Weights of a small class-conditioned image flow-matching model: activation silu, normuon at rate 0.0039.
Rows from block 4, named by matrix and row number. Each number is 200 + 30 x the weight over its row's rms, rounded and kept within 0 to 999. All counts start at 0. After the name is the row's rms in percent of the matrix's.
# emb: conditioning projection (model.enc.1.1.emb.weight, 48x192), inputs 0-191
emb.5,097,182,205,208,214,196,246,208,141,194,194,196,107,206,185,192,180,161,184,172,228,204,167,230,176,215,174,162,185,198,177,218,178,228,166,179,210,181,214,174,184,194,162,220,185,168,221,203,275,225,233,197,156,165,191,286,223,182,189,228,254,218,196,164,156,155,144,183,163,146,192,214,245,158,212,183,246,190,174,210,221,198,122,195,168,192,206,215,206,214,143,234,150,132,136,193,229,199,227,251,198,194,215,188,177,200,173,193,145,163,167,195,244,160,203,164,192,210,210,249,164,187,205,194,221,233,224,182,189,172,192,209,168,194,187,191,203,223,163,203,218,172,177,227,182,191,177,203,177,152,263,173,156,186,203,258,239,149,175,228,217,163,199,187,224,222,199,276,233,190,202,242,177,173,186,203,196,207,241,219,177,192,194,181,202,261,199,198,221,245,196,223,178
emb.6,104,161,204,238,222,178,176,174,233,217,221,228,211,253,175,153,215,236,270,190,249,228,212,197,214,228,216,168,214,222,204,243,214,263,162,181,158,177,220,207,175,170,171,217,154,192,179,161,187,173,243,261,247,216,196,160,239,129,208,202,206,188,190,200,214,196,171,208,206,192,200,180,245,202,247,249,187,199,177,238,198,224,195,141,219,215,244,205,183,246,269,216,226,188,199,191,260,161,230,217,187,245,249,196,207,198,218,211,182,198,224,207,181,215,191,279,223,239,205,210,195,185,229,177,213,193,212,236,190,235,196,219,164,218,194,190,215,221,195,230,198,255,228,182,218,197,186,171,208,252,166,192,236,200,200,211,189,154,138,154,196,212,171,190,175,195,230,209,230,249,170,243,242,191,242,211,197,161,195,203,193,229,207,298,152,129,217,155,227,211,169,176,175
emb.7,094,222,205,210,221,179,165,219,162,138,198,226,258,160,156,183,222,209,111,172,156,204,191,220,187,150,198,203,181,200,166,164,183,174,266,238,192,256,188,207,217,172,151,224,217,226,249,212,162,216,206,189,174,211,174,195,182,176,235,160,193,211,185,205,173,231,131,214,213,208,222,196,206,216,191,146,230,200,256,135,219,213,177,148,195,243,167,189,201,208,147,205,196,211,186,191,141,151,239,177,192,225,157,192,179,241,142,168,230,240,211,174,220,235,190,202,176,191,168,160,229,225,193,231,146,169,201,156,170,203,192,225,189,187,229,174,221,232,176,193,179,199,179,199,239,182,209,144,165,163,223,212,178,223,196,224,198,288,221,195,209,232,206,204,229,171,227,214,211,234,228,186,195,221,205,219,202,234,227,167,208,220,263,132,222,206,132,168,193,200,198,239,220
emb.8,097,198,201,259,224,191,196,155,207,236,169,135,228,156,212,212,160,223,219,219,228,187,191,164,202,198,193,211,145,218,188,186,216,207,239,209,231,255,194,132,174,249,218,180,177,196,186,216,269,221,195,176,138,178,217,216,183,200,166,214,142,205,221,213,167,142,202,171,205,210,231,177,167,196,211,126,187,223,225,233,166,197,166,255,174,195,233,249,218,188,177,213,238,182,216,203,215,252,185,181,214,171,211,165,207,146,196,236,203,234,220,166,243,156,201,202,261,185,181,197,206,205,189,179,204,235,207,201,178,229,139,173,208,208,250,228,168,197,173,184,191,206,162,170,181,201,145,249,220,176,283,187,224,158,182,231,175,228,162,171,204,180,131,223,249,242,170,200,229,179,199,235,185,182,219,185,147,208,213,191,195,261,233,195,227,198,239,203,239,205,236,153,196
emb.9,098,192,167,144,184,234,221,230,204,194,237,216,243,236,256,199,248,183,206,155,211,195,169,162,207,214,180,180,182,194,213,174,204,130,196,150,226,145,231,218,189,180,206,215,236,179,180,188,216,206,133,205,176,179,152,177,236,186,181,177,205,224,212,169,252,139,224,234,234,268,159,207,210,230,228,210,202,145,192,174,242,238,205,265,205,221,209,159,217,228,219,229,168,155,224,237,175,182,222,200,194,221,189,191,205,252,216,217,211,174,215,202,199,218,193,241,151,216,192,155,187,207,100,192,198,139,152,243,241,253,180,224,210,191,204,218,178,161,183,213,206,211,207,255,223,226,173,209,211,227,196,225,182,183,200,168,197,155,202,226,177,228,189,171,188,199,154,289,179,188,211,224,201,156,168,173,225,228,183,197,176,242,160,217,229,147,183,207,216,186,193,199,256
emb.10,108,194,217,204,155,161,192,181,183,252,189,208,228,227,162,225,183,162,169,172,211,252,221,220,167,256,183,189,146,145,182,205,195,256,223,203,174,186,160,234,197,249,194,174,172,213,125,215,241,141,175,176,184,196,233,219,183,265,234,164,158,235,216,229,205,226,194,205,169,185,167,209,148,230,204,219,177,234,180,193,186,200,190,224,200,161,166,238,248,183,200,200,186,235,194,228,135,211,240,175,204,188,184,212,175,208,154,193,233,249,213,245,166,187,196,236,194,160,191,174,259,229,176,210,185,163,241,199,197,180,195,234,139,176,155,261,188,304,211,165,154,222,221,169,211,168,256,208,176,173,186,239,209,204,212,177,215,225,206,194,187,186,194,217,200,169,212,179,234,193,238,185,237,181,168,213,229,186,241,182,166,136,192,169,214,195,181,218,187,220,218,251,174
emb.11,102,219,211,226,184,256,182,190,190,135,213,228,231,210,217,211,227,189,207,249,133,174,261,199,167,152,181,191,219,144,266,205,217,211,208,261,182,218,198,220,183,202,176,226,237,218,229,234,189,168,148,160,228,187,150,202,220,208,252,223,243,197,217,179,168,237,231,209,255,187,191,170,200,207,181,234,163,192,215,217,163,185,242,177,189,193,221,191,183,205,172,132,190,213,243,178,207,212,192,228,199,141,265,203,183,198,193,173,220,193,186,219,191,199,201,225,191,218,219,275,115,142,254,198,222,205,221,189,223,218,213,216,262,183,203,184,219,241,180,223,227,243,155,240,179,181,234,221,149,176,199,205,209,223,209,202,167,250,209,214,182,201,217,227,192,201,217,172,142,178,198,138,238,225,217,180,267,176,213,222,200,179,225,146,165,189,186,192,151,163,184,161,194
emb.12,091,143,155,169,133,200,199,252,172,223,210,247,212,241,116,229,194,183,220,196,154,212,197,206,155,198,199,198,168,217,226,184,223,239,208,320,184,176,203,194,209,206,205,218,169,210,221,199,171,202,180,202,220,147,193,170,183,210,243,199,222,218,190,156,208,206,233,183,211,256,244,231,171,236,209,160,224,176,229,187,188,169,204,260,183,223,217,206,254,193,237,208,230,175,219,222,227,209,172,141,214,213,189,188,214,209,186,207,183,178,181,155,228,179,187,210,232,208,171,266,184,238,216,201,218,251,196,207,185,161,257,175,233,219,189,213,196,197,205,187,230,171,229,230,186,238,190,196,193,202,198,190,253,155,285,152,200,210,194,205,193,177,219,191,316,196,187,180,222,211,231,198,209,209,230,227,204,183,173,253,218,186,173,165,235,185,207,215,218,231,178,194,134
emb.13,090,221,218,160,214,195,190,199,208,216,147,210,211,179,229,178,170,170,228,197,184,149,224,199,210,206,227,180,242,150,174,200,223,189,179,187,220,197,196,184,194,202,208,180,232,222,163,173,173,217,169,222,192,197,193,259,168,182,194,218,211,252,194,234,187,201,235,258,114,135,182,175,221,238,234,143,150,194,173,264,170,233,215,177,213,215,179,158,196,201,251,217,160,167,220,205,175,228,192,197,220,254,217,229,227,159,200,205,236,204,233,227,199,191,262,152,212,175,282,284,184,220,200,251,220,164,186,151,233,226,242,198,247,207,209,154,234,184,198,219,230,242,180,164,205,167,206,181,201,215,179,214,176,240,192,215,202,189,196,211,209,146,196,194,154,197,164,224,234,240,188,193,208,280,158,161,222,192,194,189,191,200,161,197,181,247,200,252,191,171,169,216,263
emb.14,112,183,214,237,195,266,195,152,226,141,252,203,183,169,148,232,183,272,160,235,155,197,210,182,228,173,216,188,162,231,102,162,180,143,238,156,197,235,191,157,148,234,240,181,245,176,174,182,162,198,224,185,196,197,182,190,175,209,227,195,164,154,177,198,112,197,191,212,194,139,201,171,156,192,169,167,210,248,219,241,204,207,142,215,154,204,205,227,244,228,121,191,242,198,174,204,218,139,186,218,169,200,194,263,204,204,212,193,197,186,208,184,198,246,197,216,197,189,235,151,234,179,190,158,212,199,214,209,131,201,169,169,203,229,201,181,214,197,190,203,167,196,207,193,183,219,160,155,142,185,241,192,205,226,199,193,168,228,209,205,207,189,224,199,191,204,194,157,223,237,211,173,214,214,219,228,195,205,218,223,245,205,166,173,219,226,201,179,226,229,182,179,239
emb.15,094,237,170,244,211,231,205,221,186,229,194,233,221,223,181,144,269,190,175,131,158,187,167,211,217,240,182,184,181,225,236,200,191,208,221,115,195,220,218,175,222,172,204,218,225,205,253,243,150,179,143,144,220,235,191,209,206,141,193,234,176,167,194,165,190,179,196,178,200,171,251,248,211,228,197,158,191,195,210,196,163,171,216,191,248,230,220,225,227,178,185,196,176,199,156,164,180,175,234,220,229,169,188,206,165,187,218,198,159,274,147,160,223,181,150,136,190,177,217,177,252,191,231,163,189,180,236,208,163,230,204,183,156,101,192,185,215,221,224,187,179,177,160,190,213,220,228,167,198,240,177,190,180,181,213,235,169,187,203,186,140,195,224,256,209,212,217,166,215,203,204,218,224,222,214,185,158,235,251,197,192,172,209,242,245,191,171,211,220,204,252,205,205
emb.16,098,212,191,227,188,173,197,184,185,170,235,218,190,215,245,212,180,147,226,190,205,186,209,191,242,217,186,155,196,274,201,231,174,255,237,240,220,274,230,241,262,203,173,184,202,212,216,201,196,200,222,197,181,208,219,173,242,161,178,208,195,228,184,229,217,195,187,170,178,206,226,149,211,180,222,201,115,195,191,210,207,181,202,177,229,173,212,191,218,207,208,123,185,220,218,188,139,239,233,174,243,185,180,155,207,209,245,223,178,205,210,203,185,176,145,182,221,208,185,156,234,183,182,211,184,248,208,175,153,208,210,250,138,195,187,250,193,241,176,197,201,224,257,181,184,189,275,184,234,207,226,234,201,191,206,188,195,187,177,137,217,183,249,188,197,191,241,167,137,190,232,197,245,266,236,190,198,170,155,166,204,208,193,253,269,110,205,180,181,199,199,201,201
emb.17,091,238,222,195,259,241,176,224,189,211,190,195,171,174,182,189,244,222,186,241,269,183,247,251,223,217,173,219,203,202,164,145,182,163,163,273,205,140,191,210,185,220,213,202,179,187,260,155,208,161,195,158,176,184,229,173,240,220,229,221,233,192,226,217,196,209,176,226,202,201,170,224,201,201,184,189,235,202,152,214,203,207,230,192,192,197,221,153,221,193,179,232,216,191,204,182,187,190,137,226,214,219,225,213,215,215,165,219,211,199,171,245,211,189,153,286,170,213,244,207,181,188,177,229,211,239,163,238,214,194,227,186,159,244,142,228,208,229,220,214,184,284,203,210,223,208,150,244,136,156,213,167,177,188,160,197,213,176,168,229,220,233,146,198,169,200,227,208,187,194,150,226,147,137,217,199,198,246,164,196,217,184,182,211,204,176,228,273,242,211,247,180,210
emb.18,086,189,201,220,124,174,247,159,188,204,216,132,254,190,206,213,234,141,240,156,180,222,212,212,139,195,172,212,214,210,189,249,249,250,227,263,214,191,176,188,179,207,187,225,144,172,157,235,165,202,231,214,193,229,242,184,257,190,204,177,260,145,187,199,238,173,249,244,182,250,174,216,168,186,203,231,182,155,210,205,213,224,182,209,234,170,150,211,189,199,203,213,202,192,225,213,158,177,233,198,192,153,220,174,192,197,169,175,230,160,173,203,206,193,224,179,194,215,143,193,177,181,212,164,181,174,163,199,239,196,154,217,160,202,257,233,211,185,202,195,169,259,139,205,193,221,186,245,216,196,173,180,154,167,227,207,194,220,144,153,235,187,202,152,241,208,262,270,168,207,202,238,212,210,205,225,235,171,237,200,240,229,210,217,158,207,201,177,217,194,207,196,188
emb.19,097,218,218,176,240,176,249,232,213,224,177,205,173,182,231,201,180,243,211,171,175,164,252,214,154,174,242,151,205,186,228,190,247,154,210,210,192,186,242,191,232,174,202,207,217,194,195,157,193,242,188,206,222,176,153,152,210,191,189,202,266,230,235,186,252,190,223,177,196,251,182,194,193,190,193,140,225,169,216,175,239,188,258,219,229,202,176,198,181,176,272,172,147,184,231,210,223,196,170,165,201,242,172,177,186,228,203,192,222,156,172,228,237,223,282,257,222,191,199,239,162,239,286,173,212,235,206,196,182,200,205,224,250,196,150,192,180,112,202,202,217,186,183,210,198,182,165,212,210,206,215,204,213,204,205,223,219,191,197,183,137,160,179,185,143,182,170,227,207,146,150,211,197,165,205,210,134,191,198,194,208,204,240,179,164,181,215,206,119,188,179,219,175
emb.20,096,190,172,274,238,131,193,203,235,234,188,220,160,180,213,175,170,181,153,242,219,259,160,162,187,228,181,146,212,215,241,203,172,170,204,193,177,177,166,224,169,199,186,158,190,180,213,224,238,225,204,219,165,211,247,223,224,243,199,193,196,201,214,159,234,167,233,213,251,132,190,190,189,200,208,237,230,209,203,169,205,241,258,178,148,190,164,212,120,137,187,186,153,245,241,163,253,233,146,210,203,216,240,195,220,198,211,161,202,178,220,205,239,244,167,198,208,237,226,135,230,177,177,159,205,214,235,208,231,172,144,194,217,202,191,205,188,202,217,163,216,230,210,166,209,149,223,193,211,178,171,210,194,191,236,180,196,163,228,223,216,217,179,256,195,181,251,219,206,193,191,207,183,191,155,159,170,234,182,141,235,175,223,227,165,177,179,165,238,167,186,171,198
emb.21,112,165,194,175,212,177,196,157,190,226,167,171,257,180,152,248,230,181,186,173,210,213,192,241,160,163,195,235,183,99,211,195,197,180,137,211,166,238,169,239,200,191,237,198,238,180,174,186,174,217,221,194,202,183,219,222,215,193,194,153,172,196,176,202,223,244,194,204,216,192,169,172,210,200,162,222,209,213,188,171,206,214,134,201,194,196,211,207,173,223,144,199,147,224,212,195,184,218,200,194,229,225,219,187,178,254,226,217,191,211,199,210,162,246,154,226,200,176,192,183,186,223,165,240,207,196,189,215,214,159,254,216,227,193,210,91,172,190,241,252,153,119,189,146,161,195,182,191,183,166,169,225,224,194,183,216,208,251,241,176,171,231,209,175,215,190,124,218,220,202,182,183,204,220,213,231,210,198,209,224,202,219,207,109,153,256,200,229,150,211,156,211,164
emb.22,085,185,235,181,190,216,218,167,214,197,220,209,230,254,186,181,237,205,203,178,162,199,175,187,176,237,204,155,204,231,207,203,200,217,217,149,159,136,236,170,232,213,164,209,150,159,189,213,218,211,224,204,211,180,194,203,182,221,174,192,239,226,268,174,223,144,171,148,186,195,218,226,160,218,221,212,169,206,260,139,182,128,154,189,172,231,225,191,216,206,223,284,248,206,205,201,221,250,192,198,160,131,213,187,186,169,188,191,167,203,227,175,173,213,261,176,170,222,157,257,196,189,242,246,197,198,165,195,177,202,194,192,173,256,217,273,220,198,212,212,228,195,208,149,211,186,224,213,169,249,234,218,202,214,188,162,192,192,220,184,215,207,175,244,254,220,208,202,239,181,190,201,191,155,174,181,118,224,172,163,191,235,224,240,210,182,229,204,242,174,245,229,149
emb.23,103,213,216,185,144,194,129,207,218,154,186,144,198,182,270,192,232,203,229,174,249,233,197,154,174,193,195,206,174,192,132,246,219,213,155,151,151,203,232,203,183,195,221,209,185,186,183,212,290,169,220,206,194,175,201,217,204,228,189,163,171,208,224,242,241,306,169,190,208,216,170,194,261,220,228,200,224,202,190,190,207,216,162,199,217,192,207,209,195,215,264,234,199,173,210,180,212,198,210,209,177,182,178,186,227,171,141,177,221,219,147,201,203,190,171,229,191,181,210,184,164,172,218,242,190,168,212,229,256,203,150,208,192,157,226,216,200,200,165,176,164,184,222,202,223,188,183,246,260,206,178,236,205,211,177,179,267,214,196,223,227,222,174,188,145,193,162,238,191,164,179,273,166,141,218,231,203,208,213,176,164,191,166,268,211,227,196,168,206,199,241,195,221
emb.24,100,197,191,155,213,170,172,214,179,212,199,212,192,208,226,135,150,153,211,212,181,210,183,194,188,244,171,199,195,190,202,184,179,164,173,165,126,154,234,154,191,161,229,171,179,197,199,155,213,203,206,153,129,206,178,226,189,216,187,220,178,162,198,162,215,183,191,176,178,190,170,178,222,194,251,167,152,183,187,237,254,218,243,197,224,196,244,205,172,153,264,166,208,195,162,193,177,164,224,254,149,215,157,171,178,211,143,191,177,195,218,180,182,151,194,163,177,183,198,164,206,177,182,176,166,162,231,195,218,168,208,220,225,163,204,218,215,179,183,147,237,217,206,200,209,174,185,171,242,190,193,177,210,161,160,156,210,138,225,197,167,247,171,198,204,189,163,219,243,149,171,214,220,220,208,165,221,169,225,196,200,178,153,256,220,162,158,179,235,212,145,166,102
emb.25,099,149,160,208,179,169,195,189,225,204,196,180,250,203,196,159,197,186,226,236,186,122,178,197,183,174,204,148,251,194,220,193,170,248,228,154,199,180,213,220,178,164,162,166,214,163,129,156,184,184,208,208,202,142,210,217,154,223,199,172,186,239,198,224,220,190,236,230,205,215,153,231,160,225,186,225,190,219,202,160,198,153,231,184,151,169,222,248,200,185,166,207,228,203,219,172,200,206,156,183,203,173,191,119,188,174,226,228,146,216,191,194,139,200,189,177,171,177,210,205,221,252,235,216,210,232,188,185,188,210,181,193,206,182,185,204,220,205,199,194,195,150,204,209,267,205,165,183,141,256,177,203,202,219,221,202,166,205,186,184,202,176,198,135,159,209,213,182,224,141,158,212,139,233,245,204,239,139,198,243,194,194,178,169,148,143,194,184,184,215,232,121,248
emb.26,105,219,215,248,260,224,219,257,210,194,179,181,201,190,156,168,213,213,182,217,212,154,182,234,204,204,206,225,179,222,170,221,213,247,206,219,272,211,216,206,167,196,239,224,202,235,167,256,131,220,151,197,203,239,170,239,241,206,153,215,191,192,200,199,216,200,207,217,185,144,210,187,206,201,204,205,205,223,255,241,153,177,176,215,223,160,192,150,174,202,196,218,186,240,151,220,132,183,220,271,202,290,180,223,233,190,181,161,208,196,212,162,233,218,110,246,212,240,230,252,125,185,219,215,201,152,241,214,213,194,177,193,249,229,180,202,195,204,186,203,204,148,191,193,173,184,190,212,251,188,133,208,181,247,222,192,190,191,203,168,235,213,185,217,230,169,187,238,137,234,193,177,194,174,204,179,203,228,227,197,203,207,216,216,184,154,203,235,161,200,173,228,236
emb.27,095,162,162,213,220,254,210,203,206,165,224,207,162,189,187,174,226,228,193,212,207,186,209,178,184,197,225,219,187,245,249,239,140,243,190,199,255,263,189,174,204,220,181,214,245,190,195,192,204,223,171,207,171,224,176,180,212,220,207,216,172,203,178,183,159,188,179,250,221,212,283,142,197,213,171,222,189,188,155,224,193,249,170,263,203,227,192,175,230,227,188,189,184,221,232,189,277,194,180,156,197,199,218,236,201,234,215,191,227,221,201,226,193,226,310,242,200,195,229,221,217,158,226,212,194,224,165,197,153,133,210,168,220,245,172,202,222,199,180,190,208,175,213,162,161,199,168,256,150,189,195,190,194,203,212,262,209,167,167,193,200,235,211,272,171,207,214,191,180,282,177,175,212,188,165,176,161,168,204,186,254,242,202,174,205,226,198,259,167,199,151,190,204
emb.28,096,190,183,212,149,210,187,203,211,190,189,178,215,200,193,171,203,177,216,203,258,174,191,142,229,223,192,145,250,182,202,185,195,154,255,203,271,197,178,217,252,180,155,199,197,142,250,192,179,190,162,234,288,176,241,207,188,219,189,180,263,199,225,248,182,226,187,199,200,212,215,288,217,174,244,214,189,228,186,222,166,219,243,195,165,197,196,260,188,193,207,123,208,212,204,199,216,146,157,193,143,192,204,182,177,223,182,217,193,181,196,196,152,166,221,219,173,129,190,189,250,220,217,207,228,161,250,243,174,203,140,192,141,231,173,231,192,173,179,219,145,228,203,198,186,186,173,190,223,187,202,230,230,243,214,183,209,168,225,188,215,217,181,213,207,219,181,181,229,225,186,196,210,177,224,176,220,219,188,171,184,194,161,119,224,171,235,187,204,227,259,201,243
emb.29,094,195,227,196,242,204,229,250,187,188,213,207,154,226,136,250,186,223,181,196,194,156,230,193,222,251,161,190,223,183,145,152,240,195,185,223,235,212,223,205,180,228,224,218,259,252,236,247,179,187,200,225,239,207,175,188,215,107,173,177,189,207,177,189,202,197,161,185,211,198,183,230,145,252,171,182,154,207,231,208,177,237,252,207,262,213,162,202,207,173,177,237,235,202,161,233,234,231,195,215,257,206,171,210,186,174,198,221,186,194,198,209,216,193,187,230,196,210,196,231,181,194,195,203,196,265,248,191,213,210,243,145,207,208,226,218,143,225,193,214,211,220,137,214,184,180,229,222,224,196,245,181,199,223,199,206,166,196,204,233,223,142,184,182,238,214,257,226,220,234,216,187,173,177,210,250,200,172,202,156,221,173,148,118,203,161,185,262,211,173,268,212,175
emb.30,104,206,186,213,216,167,203,203,185,185,215,196,177,242,180,218,209,193,199,167,179,247,210,186,205,173,224,175,222,238,297,284,224,242,214,201,126,179,183,242,186,246,161,247,218,215,165,242,166,185,185,193,184,161,219,164,221,191,167,183,255,207,217,231,178,191,191,219,164,261,194,213,208,183,182,234,184,174,225,153,215,217,228,150,201,210,230,245,172,199,153,203,177,228,189,197,220,197,172,194,203,133,211,238,198,194,221,243,238,188,238,184,221,212,197,230,207,242,150,144,196,228,179,185,208,176,190,187,231,196,167,208,226,222,239,142,136,167,206,192,222,182,205,226,242,251,229,189,181,213,207,239,221,204,230,171,246,225,216,172,170,181,260,180,210,218,205,153,153,205,223,227,161,245,232,227,230,152,190,202,202,214,261,135,190,260,191,154,238,179,202,198,201
emb.31,104,228,203,123,87,261,219,184,186,218,183,177,193,182,251,227,213,203,205,176,168,217,214,209,164,184,225,247,183,192,185,182,183,190,177,225,194,219,213,203,198,217,233,181,204,172,271,174,171,183,158,203,185,184,205,203,182,181,192,219,204,230,204,204,167,152,253,177,223,174,189,200,238,182,165,193,257,169,258,210,187,235,219,236,193,190,193,166,209,206,180,231,179,201,267,237,157,187,166,210,188,223,241,272,219,219,170,188,184,236,187,214,214,211,214,136,236,218,245,182,189,237,224,127,173,144,223,195,216,216,196,179,236,171,184,160,225,189,211,234,215,193,255,224,177,242,208,174,186,173,175,229,203,226,184,223,227,222,174,226,174,242,227,157,184,169,127,181,201,169,260,205,243,157,232,199,220,206,209,189,186,183,167,234,188,241,178,212,125,193,213,167,221
emb.32,115,223,178,236,236,249,193,243,173,210,198,185,188,176,164,256,230,299,186,241,180,201,211,254,217,203,223,228,185,202,171,232,212,149,166,247,189,195,211,187,213,214,215,231,203,204,228,218,220,223,171,194,179,188,194,183,227,224,239,217,141,214,222,189,169,155,241,225,209,193,228,188,204,231,166,180,237,198,207,179,202,186,161,183,161,212,208,209,213,261,177,188,197,182,195,179,198,202,185,221,254,183,196,232,214,230,151,185,183,196,187,218,213,226,139,150,230,196,181,172,234,134,122,215,233,173,138,207,152,221,208,203,224,217,261,196,204,242,244,195,188,153,218,233,174,222,145,193,156,219,151,207,231,206,251,196,213,227,258,230,197,222,219,190,183,246,199,134,229,200,213,193,178,189,207,231,185,201,238,230,243,206,292,169,199,189,266,197,204,224,166,197,172
emb.33,097,235,213,242,250,161,156,151,210,235,193,222,211,209,234,195,193,144,177,201,200,235,163,172,221,194,205,205,191,197,152,217,246,201,158,230,179,222,164,184,218,244,204,198,194,213,183,214,240,193,241,232,192,205,198,127,208,205,254,220,183,224,222,224,249,229,130,176,200,153,173,230,191,170,218,138,202,228,209,204,198,235,183,185,205,219,219,163,197,183,248,166,191,189,189,213,196,207,242,143,217,179,175,165,171,160,171,164,232,232,227,194,220,227,255,185,196,197,200,181,227,174,161,261,162,151,231,229,211,193,165,189,134,194,201,167,193,184,201,132,158,229,202,168,224,185,206,211,241,176,224,155,185,161,153,194,230,196,206,200,174,223,176,261,175,210,212,252,155,164,242,159,211,204,199,242,198,247,118,171,205,191,177,216,220,253,151,185,232,216,153,202,187
emb.34,095,186,201,225,160,155,187,154,187,191,255,218,221,184,242,192,199,259,214,166,172,282,172,165,248,169,191,206,165,213,236,199,201,167,208,220,177,163,163,198,204,180,190,204,223,238,175,217,239,181,215,199,155,257,236,222,186,205,216,208,230,203,170,217,206,231,257,214,270,185,221,181,208,182,200,202,196,178,194,185,228,196,174,193,257,187,171,166,170,228,221,209,220,226,208,232,223,260,260,202,225,200,215,175,242,182,189,177,179,197,229,218,224,148,183,166,207,211,174,196,168,142,216,184,191,158,164,211,271,189,172,180,182,166,141,234,181,184,178,237,226,233,154,172,183,206,207,252,164,180,235,194,181,155,212,234,212,235,280,164,171,191,143,158,256,189,211,239,239,173,220,209,199,240,184,180,164,219,207,160,206,171,202,283,205,152,220,199,211,188,221,184,178
emb.35,106,183,224,184,183,171,241,178,181,189,174,233,250,213,234,203,168,203,207,188,237,205,176,209,160,220,206,202,162,170,221,98,183,202,224,146,174,179,206,205,207,197,246,239,178,207,201,162,211,248,238,195,217,211,221,200,243,157,225,170,218,189,136,160,260,231,154,206,190,153,150,143,238,185,267,247,203,198,216,224,193,196,175,165,226,239,212,182,210,171,240,218,175,147,218,166,215,206,239,229,182,204,206,168,208,181,272,220,239,162,222,213,171,161,190,164,173,214,192,188,217,225,208,212,211,272,177,225,171,213,231,251,177,225,182,213,251,214,188,230,204,238,198,174,191,240,259,237,246,149,206,201,264,171,168,201,183,188,202,227,251,177,194,185,240,189,188,255,211,245,164,236,173,204,185,176,185,216,179,213,181,210,180,249,241,214,195,153,182,226,193,212,196
emb.36,096,202,189,215,233,192,172,190,190,221,218,222,239,222,194,151,188,185,221,194,216,209,216,217,192,246,215,194,210,179,177,197,199,197,251,214,259,199,211,182,186,213,238,212,221,222,140,211,199,198,219,241,218,196,145,177,269,181,175,192,195,151,182,166,178,191,165,128,213,215,227,247,189,207,180,178,210,225,183,201,143,199,236,246,206,199,246,197,238,185,258,189,178,197,146,192,253,169,216,275,228,167,192,168,203,189,205,232,255,213,210,154,162,174,242,145,223,207,275,163,244,182,159,244,181,161,206,182,174,200,227,196,125,207,209,186,240,259,218,224,230,203,169,208,210,181,211,254,181,173,165,194,193,211,174,278,191,248,210,242,185,209,190,199,243,183,193,215,249,256,201,222,199,192,218,135,209,240,157,183,185,181,195,209,153,235,167,210,228,154,194,224,186
emb.37,094,179,213,173,175,182,169,169,218,205,223,162,142,187,250,248,182,190,174,201,187,194,197,145,179,186,182,199,156,181,213,171,183,160,195,202,199,203,156,164,221,170,157,216,211,184,217,189,198,182,187,153,210,205,204,197,228,170,186,200,169,183,177,173,206,235,199,170,127,167,231,193,193,225,199,205,127,175,203,257,210,233,224,213,225,163,174,165,206,194,259,193,225,198,188,172,223,303,195,167,188,239,207,202,171,192,171,170,150,168,183,201,195,161,199,179,189,237,180,170,216,164,195,194,179,193,242,195,212,147,204,223,224,209,237,245,157,162,181,220,179,226,218,195,172,223,120,240,222,219,253,181,183,204,183,141,189,176,205,230,226,229,202,213,265,180,202,254,216,206,222,235,165,184,189,183,211,197,234,164,206,262,241,268,185,145,216,168,229,221,226,150,279
emb.38,087,215,264,202,252,202,207,242,184,198,175,174,241,164,146,226,241,151,218,149,198,231,220,184,201,188,199,216,201,209,164,227,135,201,198,205,220,176,186,191,193,233,239,184,149,205,240,227,242,239,236,231,175,261,181,214,173,213,229,187,143,229,205,219,240,218,203,230,175,201,196,160,149,144,166,227,202,221,199,143,201,241,142,204,141,177,162,204,255,189,221,248,190,276,183,193,163,162,198,200,169,186,194,210,189,172,199,199,191,242,220,190,182,208,146,186,215,161,138,261,172,255,204,164,222,218,169,185,247,157,215,217,221,168,233,180,164,203,172,189,206,199,191,185,168,179,183,206,168,253,170,196,206,151,202,179,187,174,233,205,165,188,179,264,186,161,172,236,182,160,181,225,186,205,187,192,206,257,191,183,199,231,241,222,234,203,200,144,178,160,197,210,188
emb.39,093,219,142,266,237,178,203,180,185,181,172,216,144,178,230,207,204,162,241,172,186,209,152,165,249,240,164,212,191,199,198,202,207,213,208,170,234,158,223,149,182,250,202,155,205,200,210,239,192,207,188,238,151,180,229,223,157,180,240,202,181,270,227,200,198,257,203,197,221,159,196,283,225,184,215,189,230,213,206,236,185,212,241,221,176,211,219,163,232,201,205,228,150,193,208,190,216,215,176,205,228,197,239,169,236,137,193,161,241,220,246,174,182,145,182,201,231,124,196,183,202,192,114,192,190,178,222,185,210,200,157,194,252,232,172,259,227,191,206,148,158,157,187,187,149,166,222,238,208,176,221,173,187,183,204,216,223,195,224,197,244,189,197,256,205,211,215,146,242,192,203,202,215,192,160,167,194,181,205,193,179,221,195,173,125,214,148,188,217,188,228,229,204
emb.40,096,189,193,145,180,183,218,210,141,206,158,174,189,185,174,159,194,183,160,233,205,226,184,221,180,209,219,233,166,187,182,134,183,245,150,200,146,261,143,267,185,223,177,234,232,170,208,193,215,264,243,233,174,177,231,250,203,201,170,154,243,200,162,215,218,178,240,200,200,190,193,220,210,225,232,247,200,192,263,205,221,269,179,172,185,210,196,198,231,207,182,186,225,183,184,155,186,153,207,197,207,198,168,245,208,224,201,188,222,206,174,247,202,198,186,221,166,186,150,166,170,186,239,202,210,209,216,233,208,217,166,174,167,177,246,179,163,160,171,222,184,185,171,155,147,251,228,193,215,175,249,167,207,211,183,193,193,188,197,179,227,256,194,148,252,206,226,208,204,146,191,272,189,198,230,212,143,240,178,222,199,173,161,197,234,170,178,217,225,238,240,196,140
emb.41,095,251,236,242,152,218,190,281,152,197,249,209,229,225,222,203,181,213,241,182,199,225,200,156,136,213,213,180,170,117,197,216,217,146,165,211,211,181,206,216,229,188,232,208,213,149,187,178,270,201,194,153,182,134,172,224,203,143,227,196,210,209,231,187,169,137,210,185,195,210,205,185,205,207,205,191,171,231,188,145,188,146,123,201,194,215,172,193,218,180,179,222,187,161,190,254,185,194,241,228,229,173,196,218,205,171,177,232,233,175,186,189,226,253,250,247,156,158,244,243,177,175,257,219,211,232,172,169,175,198,202,217,226,225,198,185,240,261,203,185,218,242,184,199,205,185,183,195,196,168,192,235,248,175,180,200,119,168,194,215,187,183,211,210,186,211,188,185,227,205,220,204,141,176,213,203,179,180,221,248,198,167,228,182,244,166,180,221,244,195,182,178,182